{
  "arch": "convnext",
  "n_mels": 64,
  "win_length": 512,
  "isotropic": false,
  "layer_scale_init": 0.1,
  "drop_path": 0.1,
  "patch_size": [4, 4],
  "conv_stem": true,
  "loss": "cross_entropy",
  "residual_init": "none",
  "muon_scale": "original",
  "learning_rate": 0.01,
  "lr_schedule": "linear",
  "final_lr_fraction": 0
}
Rows from block 9, named by matrix and row number. Rows with one number belong to one neuron. Each number is 128 + 24 x the weight over its row's rms, rounded and kept within 0 to 255. All counts start at 0. Numbers have three digits each.
# fc1: MLP up (model.blocks.9.mlp.fc1.weight, 768x384), inputs 0-127
# fc2: MLP down (model.blocks.9.mlp.fc2.weight, 384x768, transposed), outputs 0-127
fc1.403:107166126126162102144117088114152174146136122144181117099093181156160144129152165111130125093137138101132137144108166137157138123125127096113102123115157137162111107124091118159099152146074123160141175143152169093161126151139139128073104138121120148151158095101121110167151090105132145128085106137099109192115163067106131168067107111136107114070139131142102158119096129158135131160126
fc1.404:116068147155114125122110133148126140119137148086183141152130137133107137139093159114143148099141125165130146129157104119112138111112087131168137086150098152172121094158122121099125205126064092108161139126131139102149134169088133085191115135165130132141101143098131159144161138113120126162109152122125097119143101104144116145092080148112116139163152116130136161100133109123113109160145
fc1.405:125130134116133126116155110138117144138141146132108168102137165165161094121156138135156142111127118123111093149117121112183125113127105147148109107189137140116141132133128119057120097111116121085168135156158111076158149145153183101119105135157130131050097106094123136143115126153139170142137127165134071124153111097173110096089128141113099138112144120095110132110139119108163139111124
fc1.406:124126125124172110137091145131112064137180119127135120137134158100110114133100143171147131126137125122107127091100127136162143133119142113165122126109107132103135161133145137122115129158113151186121056137132151090117129168106099118072117108153123151133141142163144133123118123149106118159157106100096135136070102095173136100138140122152125133111097142116124136171110133102148127136144
fc1.407:154132154122101136114108123161144146133099181111136141159117113124130134132172125094113155118119119140129138132137159118134154134141126106116093121107121129118146105156122145140127099131159116136087120139161092036163151110166135132129126124167154097121106108129083116138134139087110130094152127119102091160174134169118135127146074115137122129127156098133119163112120125158126126136147
fc1.408:133157158074116069128105093123117101132108116184157143117114120151112124105165106142115120142143118120100127100091122185108164130099143115115130120121134124130132109102108113125188106154124106177102136128122089156107125125160114135103128114154123101093162099128133135130095118108110173122142120094123110139101111105101086130104197094126097119111137143140100140113167128167099108151128
fc1.409:074112111117154125157127115124117115102090172114117089110138126137127102139154129104143161087091117111137162126125137126140113113153092113136124134097114114183129138118099148104145119136179148107110109157115142085125150164178130124111110191153124103093163112109111134123132116108117146092124083094111129098139161167117125120123168116124104187150155090163155130127113125124132133154110
fc1.410:171115113111149148094125131125101155113152132114159143096137139081149127106117111075123091122118135155117179140127156122150177164183125131128136109099124117151068152118095170154103118151121136130155107092171131093154136128111074166130119102146110135150126131114133122129183101100124085141138156093127134068086124117135118137106133163128102108116139126112154143135121155116096122112117
fc1.411:146111121109118118125122081073109125155153147127084095122128121132089117144121106114064121126116131150104126104151158128091126097147144092162121118155117151140112149141171143122116133122106082132097112087150118116087093124125120112135106112115116128183159128069112089139151111127134155148098140102115079108123063116190136107074111158127138142160129136177146117102104096126133100099155
fc1.412:127106133129166110123082146146120092133138106133131118148166127172147158106146133109151141148087111132117182129139113115133119182139162095122136134144120145142147165058146151117169165152098100116093141143133130104130123150103102120140117122146110171135104109139106152085165124083100112131188130106127121083096150115136112093146129108153121146114137119159150135089107072129132159112142
fc1.413:116174117102118140122112143105161140105150141144143111156180131129094136138125109149108120118135156099095129142123114155102141136106119114154104155147151104166119121126112146180118112115149102151154169135148113096069102173118125135136107096115104148154126120114105126113134123102058123145094176094101130133116117115136101099104153125159125152065129123143109155109084121118099156094133
fc1.414:062128128141132127150105090119118103144118161162113112134136177172114095187164155133115137086132107075182139102163106148136147084132096113133152134126117125152107142117141183151103150116082146133094110105111176133155123165182115140124118133099137137144156090148105084135093133079126144107114114197110107124125113112143132128094144129112110125116132154115088178087092148156165107126152
fc1.415:150117129121166157161179106108145092168134111114129117113161119135166072173122105081153145136117144112117134146129125117151143114142127108093128145186122130128128131167144111104174125136125149117149091124127140139098166152149094108107121125146125088134138148157103113138110137105142124139103133145112088162110147101133101128119149144152124116121104133114163134097122088160144133091132
fc1.416:155130127106145170110138142131148121170136118168079108069119152145106140126103136149126126144119137148151110092165143140151149061148147138086134144097134116113086117118133139111122090138115146132127100131158161139092124178106135100101092141172107131120130129125129115122099145116105099138113085107114122141092139129134103114156118150123125122087133122133138187136123135121120137150115
fc1.417:079115142110143142121157129087142108127129115095108139101130127125106127112125133082137102116135154168114127142130086094137103153143137127123134118148115144134138114138111123116155137153127184132113189152110086094119123117103130094139142128131140138133155147150167180148122074114106070093113159127098130170113103153152100096184122135136123124137094132151126158128139130138107130131120
fc1.418:149124129129172154136111147095176165118100076169123138139091146125147124122127160113161151084146145126166117075139098141123120119128166085139182151106113154114112143116151157138157163126083133128145114149141091137139137136127100161119126167152138133138146124088135109137112103117139113123123113150131148136166127070088113138150109083138153158138141096166119130101096101116164144087136
fc1.419:119168104142144117149138147116147052102139135120137125160131112146086147155154127171106209163111143103117119160137150117146123159112080072155094134135105114111137142116111150125194144095128159141133111146111134145135116168130132104145131140095126106117162112147100122158141099173158080166110120142149139152152135090091133082140164165141112152125139130087134157128152134105148163188087
fc1.420:120129120126123122136103171120126130156139154163111135125178132190089164153107135115092131118136094141170109155114134057154164123095081116130179137129108173101102142110098133180142128129119122142105142121145110135112110154106099098115109127143145103103102148102136130114197115128083087113147154160134115104157120147163145130110137152119143124104136136143138115104105085129129127117152
fc1.421:156133123148146130130115097142150156131171132153115112173125146118090134176127123090152150096097133140169135106083113101143128106145096086143143095120134100109122133129136133111102167127158137114148161167144068094115146138178123121087132149117163128126121119139140122131121121131103088145139180141139137125135142104088119088118138151145130088113117130122136154108119143147148095115116
fc1.422:113116110153090143114141132129094114122094126111131105093126129120143127150156165122153172162138120114110130136097132147159166151075152127129069145166129151067141122139117124080167111140108164169100124133149099121137108164182101076111113168106097124131114139164129129102135099110128144117133102149152112139143136081125114101132124130090156117132143156167090111138128143165124153130147
fc1.423:126128116142162113134100091113092147130118162114144105137088156138137111147093134137154144129133101154169177108111091142139166119091113150119109139119138100092097096107144156142139147133119133129134095152107171081107126161122134124104089148160130126139089101149117151131062136113135119170118156151137147092129143143136136127125132137125109137087151173119122126167102084125111073140105
fc1.424:113126145133100100167097123144140117140058127093135123120177123100092115093097114163104114156139137091118119121133102089117172120122156144170080109149128155128132121127098133096140123125149144121128162151148116135158118132125153126131090160119152112105127124128121136119109107113162139180099156119153134132096116114135086128175118151107116104119145150156126123126183142102136124116154
fc1.425:104116124118130127159141148113128136128079135164111141140090157100196105102097126113120144150111143100089137124119109139123156118142197156127143123158104158124124165141160157123118143132119105126141080156146072120127103113146082152170116143175117142138140168102121134121146104100109118127136106123124134144054094088158113145135131135148117150085114102161148111135108084129126109116146
fc1.426:124127158152113144140143126098111107128119143095120142162124139153140146132117116130117143132165127131078141101115106116126137100100113138145143143122106155125118097097108104131086118098113103107152177096141138126143129137151124104143123133120139123126152166149090106143102169149137132111135146102182119124092065119150122119168163144077106140131144121139094063127171102118109098072113
fc1.427:155113113098117196139139126119101158132086141141113097120119128121127176145113078151134100153151127132112146081125103126130177139114144127131125103100089110153152139149102117117136105145158168125111128123147138130073137116128115117119140148061145137165138141112124133120147189112130125137160101072116119141120099076127096123088113160132106101161147149147140137127137102113162097146113
fc1.428:129134138109067158156124082122125146189155146146128134140128129106148139146178151129117168164102114120132146108114113111100112145125132139159102142136083080132121102110094136126140163103113109111110098180149132134141139124145155137089111109134135119102090111121132160121106143159112117091123161131130127121126135175130140126100140138100148125141146160116111160120127111154105068121122
fc1.429:138108121090121135132134100118194121125144094096119116131081141114110168115103132155152101156122119082129161011135116153111110104071134093178116124108137119141141124112113108129173103141121123139156143136123143151117145114108147131126126142112110166120144110130120126115149148126160137123161133102150118121104112077139148111108143129160159119116154164126113123136133115137100104164101
fc1.430:157149121106092124147145122102148136129163110084149141166143118082111155117125092066135171127148139135106161163140147139122116143147101086142158116116107142158147132069117133151111104106117145102117103136133149093127165177134143121119133170139071167204116125091147152135158098134080141135113113145091096133167144145139140125165109137124145119172101132118142151124134104103132128140103
fc1.431:162130109073125177104132152111106110142128134128118116120172115142126118130103100129124068147123139114066140078136126145129118123087139146136148136169117122095080126118139154139126162103111124154135112153173131124156104093120144134136166096096090159156139132114127116118173133120144115105155125118131133123131142153144146131142133150106130095155134132128140148110130149140100114115124
fc1.432:100162127157121122158128104096116125161135131119142112149141139122157132123193112125131129118150154099154159104118150182103151097111106109139145155161107150143110161159118145131106119115140144141163059122105117147081146089118154123142093141129131122122105157132066112127091109166085133117142092157094133127082105147111135148162109160144141103082106142144102173129141145147113110130149
fc1.433:136116114155093128112112119152144152114083114117119140135144131091139120115111129136112130110149151115140120113115131096128075159114125097125132102153139106117141121176175154147115136113092084089108159115144097183148133092144153156145105164102133131137209070119100105087142139115092145136170126110152128175149127115127154136097130120114129133054165135138143136100126166131146089136127
fc1.434:111100134157141113124131190151118089102160127174134152159184141149121140129108098137156071150142136146109166129098120166116112116148166112145121129140128146125147102149151118115101117108119148106133139107125144119119157112149108104135152098114126141086138125109138151129142125100140081130085131099177157127091097128157154156148154116113148106168116105076117138105119178142167095146148
fc1.435:083198117152134139124099129148128126154146118100136119116120151114117127159130114163100111121128115105076096101110148122076139082109120130104141157073118130122125114074121130116150130101109124127113162114092104175135124179181112138178143093151205112067143142137145115129148102086140148132100137127109124131139134175115148102102124167159139148110141112120202103123132113140144173150159
fc1.436:109127123126124151126117094133090112173143141049155079091133123117115116163138117094138106110135122141093124179103147156157129144119106161132125123097129157134122138120161123158073098137125170127163072120110155149132137165128111089146128089167124154134138115164145149140124140125130134142106117117120125138090116131161115126147124151159113121117139165149116173141146162147094119133088
fc1.437:099141124146134115144132145109143095108157163190109132134133129135088148130131127175084148152159124123106114122127111136117137090168167152122141124139135104118064128128118127107133094129125111163127129146157099077115126151146113150162141086129134122149141132137150121128113121142116158164109156095131157164134128127174112101134116110128105139100149140151121153142159123052094155148110
fc1.438:136128144099123127097112093128132140092165064103168130142174144104152115104173102119139101107111131135147117129112179133100110119146122130115135139141133137144156116114142124122156111097147101113151130139119084078179153150145154132109164167110172147161115139091094109107158187219080138135149150132141118133125126115093137099139155120127099124123149134067117132122121130123081141136103
fc1.439:136131122146133195107128081113107148150094156077116132136096135108099125129098158131106201099179153129116151096172112140116086120126146149136180154121129126134102156121127121115106142129106129105110111095139107127082117144135095148108094159133126100114101104100170160096148133153128106137142132127105079133130124105163115141103124133146109109114148129181164114126155089163130125109131
fc1.440:110104133090180118128099089119163152155136090122154159127106158108128126140149086148124113098127118156106133121140128160134142118150150107099162118118128125159161141112105130100173146119123128185125124148064142168105103140098148109138113119114130129162065117137146159164119107087136084132117097164140155076147102136092119135093116153108124105129109129103103104123162133161117101140094
fc1.441:118081126126167150114104095129103150101138135122127134078128132097113145125125130110127080110176127144124108104108122132120144178156121127087105160134116119144129131136125139138142144112127115156124128164168168128129078116134103134121121146144136152182099081131132153148177159119144148147119153095126101091102091158177124124139155122136102169095127163097182108141102148114138097120121
fc1.442:150100145140158135084101154126102139111162105119073140153135146134123145128124112118189164127135133153125130126150115158115162165083134109180058117155130116121122145132100108135159142070157142105158128112131069141138101143123116091172088119157124118172106094137174162123127127158096121160130153145133148101127127071110143135126164166099112124147149060158152076158130106128133126125150
fc1.443:124109113103112129156081077128139127155133109132140149111156111157122119164113119104125119183093125154122119144104101147159126124134117090101160150153135122136151154116102123091126124117110098121081100154116144135129128135116096140171102154130113162150152093122124128107102157149142154126171140110133088092111110094146104109147133164137117149158152128141148140145092106194110125196185
fc1.444:127146131142113110125126096118144132157138128144085126076113114134143135172131118135137137118164147114112154100125088140117138133146137159105122144119127106084114124092170111153176084162144107128125127097148164136149142121151116112146121101130127156153149154133172150074103118170134109117138104182176146131132122131122094085083099164093080151118111141104155100105113088146075152134114
fc1.445:101077141099107134128165110108145102141115121077087109144079114147106133089113130139066182133139116159121090145123128097112105149099152155157104151127140153120179137146124172112161129142110115131115112143169113182172155104112120100174104152139118107117164136140119178134130141091081130097089121103155133168105110120166130091129138128103123143120131132176115102133161103119123103144097
fc1.446:083131141107154117121136172106114063111151128093150132139142118140123139129154090078133114137154132143128144188119150131133107115131113132153118132165084118128121136093098129114120124140126163158160170131138107111121147150117141065125144113149088131099136151132131143125115116101110121099139167147094137173131128150143148102144142131108133175138130143124117109130155130144111138113129
fc1.447:109101137128133129119142132140161126129104082144154113132163122180128121138104139183079123130108125146140132152196131137080132136113135133140147101173120115127158088122167092139099115102133103143133131122120111142136129079129145177136123140124118146144123148049127122139129125125146147126120134144093098133139127115158101130136113163137121136150130122121109150150149132140139110115130
fc1.448:119165161077115130149129120152114115115094099101157114130182135166131147096128134111135126132166146094139129124124118149121154138091136117145146096183139135116179148126156129120132177119162107140139165116134115121157127083115137145085159121126139130114110141127128142124105085122166130146154125133167145150135123124137121146116128146127130089092110142134107124115085140150070069114136
fc1.449:120111106141126133132129164116136083120114137111129107126157171101140111151131096105099142137136151143164160151147151140086154098171132110132139156154119172164048142128105092127143144099147096129135151136103138138147157117167142131099108109168144097142100128121115081123139154120181170165127133126165111133071093123100111157113097146140119165103091146163139103177106152173150086150133
fc1.450:145136112071136125133127136104097130131090089130098121075100120124155136155105107089138154149121124150130119145148136163121115134122113130136144166089152156147093113145119135149075129104144147132133133105093140119117142097132180138088158084171135111099140137102119133137092126144138148140126137117186144131123118165074173142163158126122168108166124132136146111152124141144123143144139
fc1.451:168135147111104164126138142164163161152133215118113089096081131168126147141162157128128139117153143171152147144164181116127115121143133180119093113148121107100106078117117118134080130150187146129108142102142125130078126136086138127134146127136128134158118143122134148118135087123112139120091107107096098089118143119117170123163123131115181137166127129109123151113135143093104156131176
fc1.452:120109111140148116109117153094109150123166118118119146143057131135154146115131101140195179110149161177093136125140136160105109077151159154138113099159141139116138118117106173123106122145166116146150130141104170146153158148075146125159116101145126158149132117094126157132148083099112106102104098086158122144138194082129138108108128147127114118122094101132126100160182120122126132120112
fc1.453:113142115128147144127081162153147109072127142151125105149159158144140109144109115132170089161124143143110141149155123133153152123091120090170148133118139125122131142151133141156115159113128145103140160128150120116128113162107103137136137131109082161119121082136157107120128122071100129123173126143134104121082094100142128118150162120124136139147143121167135144091081111124108101169135
fc1.454:131115093133109133156127118114142142131111116156146140143101158103131158123138117144141099137147118150154132084120133112117128163143184117156152129110134106151146135118167125090124100117154148099089131126113141082090123151077132123123097149152133167121127102141088088137114194128129169128142163133169154174126137130115118112153150125128117143151104114121095158078080143146157103132145
fc2.403:107137122127091172175135135109146161132136083126137131096096106137162115130157100158114113109120127112092138092117159138144102120111141153127117107134139112127060126119128114137179127136121175151115182120136108085109136121143106108100111131131105104091128064127127114128156148147145130118095111141104110162123125102145131137156122115136116151120114142119145178157148105103078143115154
fc2.404:122121110143094099137129115143143156132107121126140113119162150134115125149160124094138118126145138179103130086108130133143124141144119113162148171129147107128141115143118145137156123124139125146126137111119171133139087144117134118150152138180122144102154111131118151148161121141144137100128139144115128085146136103115154128165174124128151149109116130099140073085130169104120144201118
fc2.405:146154120162170097141145111117118108115166120132086144151161082132140105143160145133115163122142127123122125089163123107123139158163115117134131144129152118128093137126133161102136135109118130135115112141158113116177129151123115131145140141136184128140149090105173139160126169107158136131127119125144102140096114091165112096140136120113122169156149119106110080091173089115180164131157
fc2.406:127111130128112129141135136135155146111169147120179130145124108128143143143157129124119098155127131154128128135135147127122126128156160104128100091156111085142120144108141126143139120125108103091106140141096152109147133151121131134142100123158115113123156185140151117111085120106114130117081087114152124149127121142141147118085129145133133135162121125125116098142152134120117141132125
fc2.407:136101122086110174121126107103111131124103118120146107118106134123117094122143135146130161096113139134125118115133122125102097115143106164118123131133151120163132122145096134190135169134150138153134095123089132116182079122138135139129155138180143052145128138096127098143111099208140101149154182183108109084177130174072140125131175110145121154145125121121144095115117136109128138136118
fc2.408:149108172140126135115118102127125173119163152123224146069184115136072118078114123137128157125124120170116142131140120148131139121091114151118104122101152132117142097117127110086143182128144114118134125134118123135111162090165118154191090147131108095113093176156156109165109173135126128159151148121146137120137121136117156132163124117116118118118136137130100122114125114131136096150110
fc2.409:130162130136125151141146151099077100129116138120159125144167125149107085166136120087134123170142100147148123127114172089133120120121158128142169124111100133123105116121195092105102152120139110151141180114143196094093127131134148128143114118143161144090121110140136088131112153132122116143168138148150145078134115156130120115136105113124138125129131118109140121115120124137108130125111
fc2.410:111090116138158173128126119094147102130135091106120133135138141116116170155119138111114183086118139118128138106147113169112131125128066096108132121126145125136102118138089154122145156138108125142125084120075134158111105118096162154143102120179127128103138090080130103134154144123129134134113133144129125170114127094121102086134121131133113124158137142141122096127155092136126140107094
fc2.411:119108136131109119110110106122163129119111105092189112104195136131144161122091108065135105127141119156116113153146156137133116116160111135140121178139119148124119123134147133049133136128119165118127134134154141112128165120122147171132135107090143130122114126117119124091116157136128092106133142150148154078127149107126106144121119085149135095126115121111112121132122172095120042143174
fc2.412:069090089105117112122140123132145101138119160143120110133127126141104170124170106158126103159130112136155125144114095208124127120119142084125121151189124149109102092106095154110132136113121105101121095157112108132138123142134142147166130144168055106145161116145130081154151080123113140155128131117152101171129113138111126119077118145134108099131138133111179172146142161096126158115117
fc2.413:101150132104124181142108129114122063136160125147122091142097160142167121138079113052131132116117163126103128083141128121121115118123134111150139151135102120126102107123105134138146136137120129163136120147129135147118109116096136116109119146180144118127151138135136139132124143180129111147104148106144131148139137127137119142118160090133115139106164139108155097093078106104141140134157
fc2.414:122120138139131154106108145139129122123186107132218117102135136130086104131145120146118139097147144159115128112133167133118084108105147137140091100097097134142134136129129105139139144138123161167113143128166136109111092137127126114065095141128130115115136133108122141088107116167136112139110132133164118104122130138120122135119140087125145146163152139151125116106136116121147136134149
fc2.415:170105125149111138112127115151138093117146135144126104115114131112112139100073100170128156130126143133133122108135112163134153092117141088133095085188139135143099114125133099107111099123117118097103090144114071119151129132140168135165120102132106132127120148137116149143115153175127070105123164100097144119136130155113153113150113148136138143129153119102105127175109073116170179117126
fc2.416:119133127119137141153151140127109086116119114117136125090140137128135133149095154106119078132124137147125133197200129146128067110153110124150125145130134116138125122115157102176140153118150090157151120117098109148135143151152148131123118136102132127142139163129104161140117118137149108131154122185132131126108109149114127105117144120148130165060113134139115116154118097130124151146141
fc2.417:172142139148154154111127124107124103121140129123102110140138132154120126153121156085122134112153134133126135116108112114122182140122115107115150131115142118136115125137122119141138101139129172103106148137143169181165136119122108127105164125111125139169119130131112185138131127110126155139171112150148105174123114086123143100140142150124139121102137136146133120095156123131112152120060
fc2.418:163121145171160160143117112108145156125124106121129148079155109144173116118120116089130108125117118138168145135127093143140146169120126145157159109097112133116097097134147138084115081130118129089111133145102134188140141151099101114108155129166137153115119144159083159151113118146139100143126113163145139148129148097116129108124136144125123129092144149109160140117189150121176127119068
fc2.419:121183130132147128115151133115110102111117130139143158135142185139135154134130145143125106134146144141112145131098148134112092135161160150136080141159126140128152114117172142121093126133141173083124117125131160129119139104132116113111124140123171128127107143159172152108130140083123105149142125129151132135128110111085111238112108108152134164118118114122134137133150139160107180117140
fc2.420:119084146122115114107146109134120118120150124092070105137078117124118155139118109175124166108110141102131129143117136139121128141112115087152199119125141162130104133132148151177115131157131135194164120102144146115106137109119116111136134129138144132114126104091150100138160132113141151135122113122114124106123155104141124102124100172100122091123141144114132165123114162110142137109133
fc2.421:125125130132112162130110131149133113125132136137158117145140119138116105148111122131122157152143126178134153098127145154127154101122099128129130083164135122120118106117127072067081153122122146134162105129149109134141125154141160163137112135133097151126098102173112131121127117105126182158129116117133116126099123146135143087106110111116150155140143120119142121097112148138067148130129
fc2.422:138146123132106184164159126132123128126112090129092165199140140102157108117109111171122093141117121110110131139157122147115085103105151079143093137114124096135122137128135142118073178119144119098126082136148134163121163124126106053126139126131118122119144127144101106134096089184133098096124161126148134132121093096103143128109128173126162134072153103118144120161110118127088125090140
fc2.423:145092120117130130103140108101168143122126117136103115156106133132133144098111088144142083151125118138130129148137114109133080105117097104131121138160130119127186078119094165140107139155104130067111133127159102139142128092137097127140127118132135113087142115122146123118106136183116099094128147105117133113103124154122130175140129108157119139143135102137143116153132162098125053138115
fc2.424:100154109133098118152159149125141149136141119152135136073062120117135118112133136133122136126122139134109134150152098112113149119091109105129059129163132108159127126118131118139147129125106149143142159133095139145161152145152082088087120145124117127131131095124149137121146111137151156117125124122136126153133108113119155097160153134138118120092116123114106116152128127132125133153170
fc2.425:231139121123074083103145134120126114140164145113105125147099132118187138147114142088129118119121142127136136115134122067106090126105116103122120160139129140137113140138149163120121117143144130145148142140141202133144160102117105133134121142081174139157095130138161131116108118162126157124108105122120100112112121121118116143152148114123162125079138118134120126144142117109127181102105
fc2.426:139128131124140162132141121149162133131153119133127162129124142147107153104141156094128147124109107152102125133174148153137135127136143157128089123155127119113076115111137110089153125150133133150153143119115099110131131102158139064062104134097179099121126141126165198147116138111145143152147125124132167202110059119152104127127082115121122126143124126120096205144133155141111143101139
fc2.427:158102117162122115134123127135129097138105116124154176079130193127126129114128155136132134142144116121115133102163101120141063127111163121151142137152106102134117107153139186128143110117172149126133143142134134174123143113140103115112119119096124109142140105114125153139110185121134116090132107124143125104175100119129087156164143151151157127116122105129148131129113091097123137108078
fc2.428:129120134120102161134149131115142110136102136122141158101146119117087166124128098110118105170116078152163133188118079151137125191131127149148123125153079155146133105110140137152092128129125131130151115124135141142105147120146082099132140127123155152148131132090093158124116153145141106133166146089138123145121127123146140167159101113116140134113137108135164111090092113147150054104119
fc2.429:139129126131106064113149132120149150127134127131139163142136100123143136124101126112128097100127086129140121166086063084157174133121112100127113088167142145128100113129160115112093150098112155123097153118103106121132119153125158125120125101125130148123118159113104142133140153136142087110099158154102132099118099103150112151143157075134122087094100121123112146123155128126118081094141
fc2.430:132116124117084096149116153122161156112105054132071117118105157132148111114131093157132130090127137133120141093108126084148147122150094126136152121145121094156117152124100152148123112106102135143141118126106110101142142141123173160157137129132193138090148060146070106116105134106147095078117161139154134095090130172150110098100193113142109124145162120106141064101145061093127127116116
fc2.431:083112115127116113147124108140182131127098124134136156116101184112115138140143110123114158093119134109086116131140100152132128151113122113121156121117108107120157114126134184125117115129122085131107136122085111083101119136120121112139099117161104062128144114162150133130154163149124110106151143136112112158127134133139142102113109096116102097153128114126144143135179128114086113079134
fc2.432:196119116132115078129119097138124087128115157125103116108129090119165126149122111130144140120119144120137118114161155079108085117156144148138149107116099135123222140125097128121099097137126134146136096119142157100079171081121142149124120133120191161115123166119129124120129123158127173099133115079136148117134115135160104170126114123134158118081159151154111089120082103130130108115111
fc2.433:089143152106128116137130119159145105129097130118106137139130151115100117091142130140127134105106123117110119158146133122144155132130116133104127119142143144114068151142149072105112149134126090158136154107148056202115102124131141104085111113084103100144140087134131210117130093152116145126151140137082135146087117138125130095152116106108135156093154143110117095126168190128119137134138
fc2.434:127117147112097149137118134128152142139155159132122132118149096127194155144137091120143103150125125096095139255131097110129136144123125103157152190108092129127156143137107155127120108125142096122105101103130108142147091125119081110110145140102129112150157061170137144136138092140135106149112101144160156079109148131157129149123117101116144144116160116114154162154164154101143092127120
fc2.435:094171140131142119091136124118137133130108148132119176088148141128081125118147132150127117124120125141085133109139169091172106152145142117154101111124106147110149105112154139082160129134142143115136154138128151142081160110149106133112092135117172107153149102123138101126124139104120100126147097119116118140107103150121124211142175128128134134132126122147165203161154093150054149140173
fc2.436:177146120146150118127122136116145119112118142134082134102155091126175117137114125104117103107131135120150131127123121153119144138131145153114117165111130123139191151138109100115142105133123089131110106133124115129143121108122126108083143128141161143115102150129101151130128132113122130117115133117141144132151152131167138143110095103122127165087125133154114075108115166109164146132054
fc2.437:064124131123101115164124127117122119153152130123093116161102100119144128134123116162134120116126123115152132117150144131156146095125101094163173095115135158106173122133101171129128119139153141178124140138130134086142149130137122185086124170168150123095151135153129153144139146145149115098081144143088140111130121134110160153086144102119095134091111123154114157123120166121141137131130
fc2.438:128164145116121104134137130112109129125166088145113114099074081138118116140100148155136095137125176121125140121147149162148128156130156135111142103169133144137134128122111096175154085130130140174146135123115114110146158137158102174157115135157135093101118151160125137120103137117109118124112097101093139114144129147100134129109112086090153154162116135154164105092095145121113158174160
fc2.439:146122129123112139097135139085147095117101113115051135118126105113117139125125129158122072127124089156092113163099098150114141161133132111132171080140137165135127137124102148153145134114109126103134104118102162131103099119142141128185171114132184129132105072144118165142156162136158138120147158115119096120134119131170125127161138121144139121148138134143171112109158179129150059089115
fc2.440:128114159105163097135139144111114135143100097129169111091158068136088134091151112132126146145121137119116122145081134187130093153136148137159134122146121151119112150130109147138069113124130109136146146133150114146110125118134110105149139130107113086099158103144097141136122145113092115097142119155134108153109118159117120113216127085137138128075144141173144147106127114150100147116130
fc2.441:098123122127152161136129136127115162140137141140215116174122067125102136113135159099127129098112088123121139167180104177147123123135124126124139090122151115108147156146129097150115143140133107106133096120158102069135151149138127116110129097127128088070138156120154128111188181125110107106078120135085141137136087145138129161108109078156081146110112121120129113168133113111143109119110
fc2.442:150130130122162134101123123138126127144165125137146128159099130144126118110115130106132081131109135099138127098080112150123138128091150123119109136139161138114099120137169093153129103143130185117097108138132091169132091128140152072068144117148099143107145144114072136144136122092116095117100136163158110144141148070147129128117113129119134136121122152109136143136119134075198115138142
fc2.443:150142133129149094156139161117149114125125101129080134122117104123132143125136114101128161119143125135134130167056123116134140152130125170100160143149153133133143128130155119206130138123135099138122120145122177123142159124139146128150155115142176115146148145133136125126165129084139115134131146147113125068112121164131115117123109152125102114098117135151139113123136171097130117128163
fc2.444:152187125142124174153158150121120153130146110124171116141127074127098118148173124117114133146124125157098143148110070111117115158122124097156124103129108141106180109098094085180111135111123129076130129154161099129162128164155093106143114127157140140107121117124134139093092162139108144125136107139128118132112107126180163188121158139103158139109135114136156132099137124139115126068107
fc2.445:113108133159178117130150128134171103124140109112135142096152090150134149126123129102147114125111155124151117138151146145118125170114125167125110105065146123113121125125088105137147129142142123111104139122110134172148177109133140122112102136113113109163138125159163153144137098213141111123157123098162127140139134102141127147163150125142139108121113135132114150107188138178109138111066
fc2.446:145121148134141172108140087103147153111149129136085104110151118146209118133113139087119108099131114146130131120141123102130138132161155174145149125124160126128137092133105138082134139136147122138120103121113136137121158104146135126110165148131134179143103181129110129136094117163129095126129111142146114142150151119129115147147149124119123114109127121132129162139127161111155139171045
fc2.447:091119112154115128140137152124131103133151111145164100152083097119131167151108157103123120120127143116122127115080120147140086125127125091137140154128099124118087107124087110126095114124115138150118148124131113139110177145124150108113124127147141094153124096116123147144156145123139129062129152129139114128105113152147124130176139098155121131108148136137128141139108096138160144150135
fc2.448:116121141147115135115104105117163145133112152132096109137076131131098117189114120145147117136116112088122125130142115119125107088111146123129164158102120127113137114139081140110144150140133148151145152130121115136092093137099127158142106161183102072107087120117130116116126160159136141120167162180138089106170112125137108097123125109131137114118169140172139154150129155092119037101167
fc2.449:184125128094128112131135106138144111136107110127101146126117159145162094095121126160146121136118128104160129109153124070136099114121136171143121117135158109107123139099114139104172127117139070142166110147102157112110146117139123146123141126154111127048121131136091065134137107133138174120126076133123118118077125144127111075131167143125095182112138123133118136182129138105143111153122
fc2.450:110129146141166145130122130141136147126103099128195125158158136140118128129185142126125098137145144143125114104109132136144190090133112154136133115127133132125147097130121161132135127136145144144117178127144138111114116161117129171152084142212101133125142121106139061111116136107153134142160156161170119090147125133118140142091106117142136192144139137150156116138143131149111127144180
fc2.451:114171138169135136155134109146086163129171181138086123159162143130155098133130114116134131132119121116127134115126138093148255135187146140135114146111125132139144158129196111108114152140111148125122103127154143126094093092140134134112124152147174109073148125136161127126112148116128104122096119137100168145101125121094144195122132098127131104149127120106115063107121150092095200141121
fc2.452:120114115139162131113135108115132174132143131104115152136221113123165153138110156107130122118132114130149122132105155152138120125105142170094150179116160099112134137142149158090165113129135101139087162135120175136170083130150079155143112130163064171166148136099149144172152179156123098128146104154177111149137135082131085120111128078112150127133128109115141136106113167117141094146134
fc2.453:186136128151101219142139131118165108136102104123117115151150121135132140104125139137124141108133137160155144164126129156104101165102135104145150136191088132117150124128131090163099074117127125100158120133143125166092115122110137105155155122127163131160130095117120102140130120144108105132125154134134116118133143111145145145163146099144161090127140142108156130114125084130177101065127
fc2.454:129116149139090124076136132139125130112147123120160134106109158131102163113110126155125156118127157146154124165182161129131111154136153142114141115152129104112152121128166197153186092134137173156157144135091148086115099128103095140170105131102124118137125119127145083117122158126110152144155108121112118092145131125088119162145108105148060152108147121174153099072120134111126121141147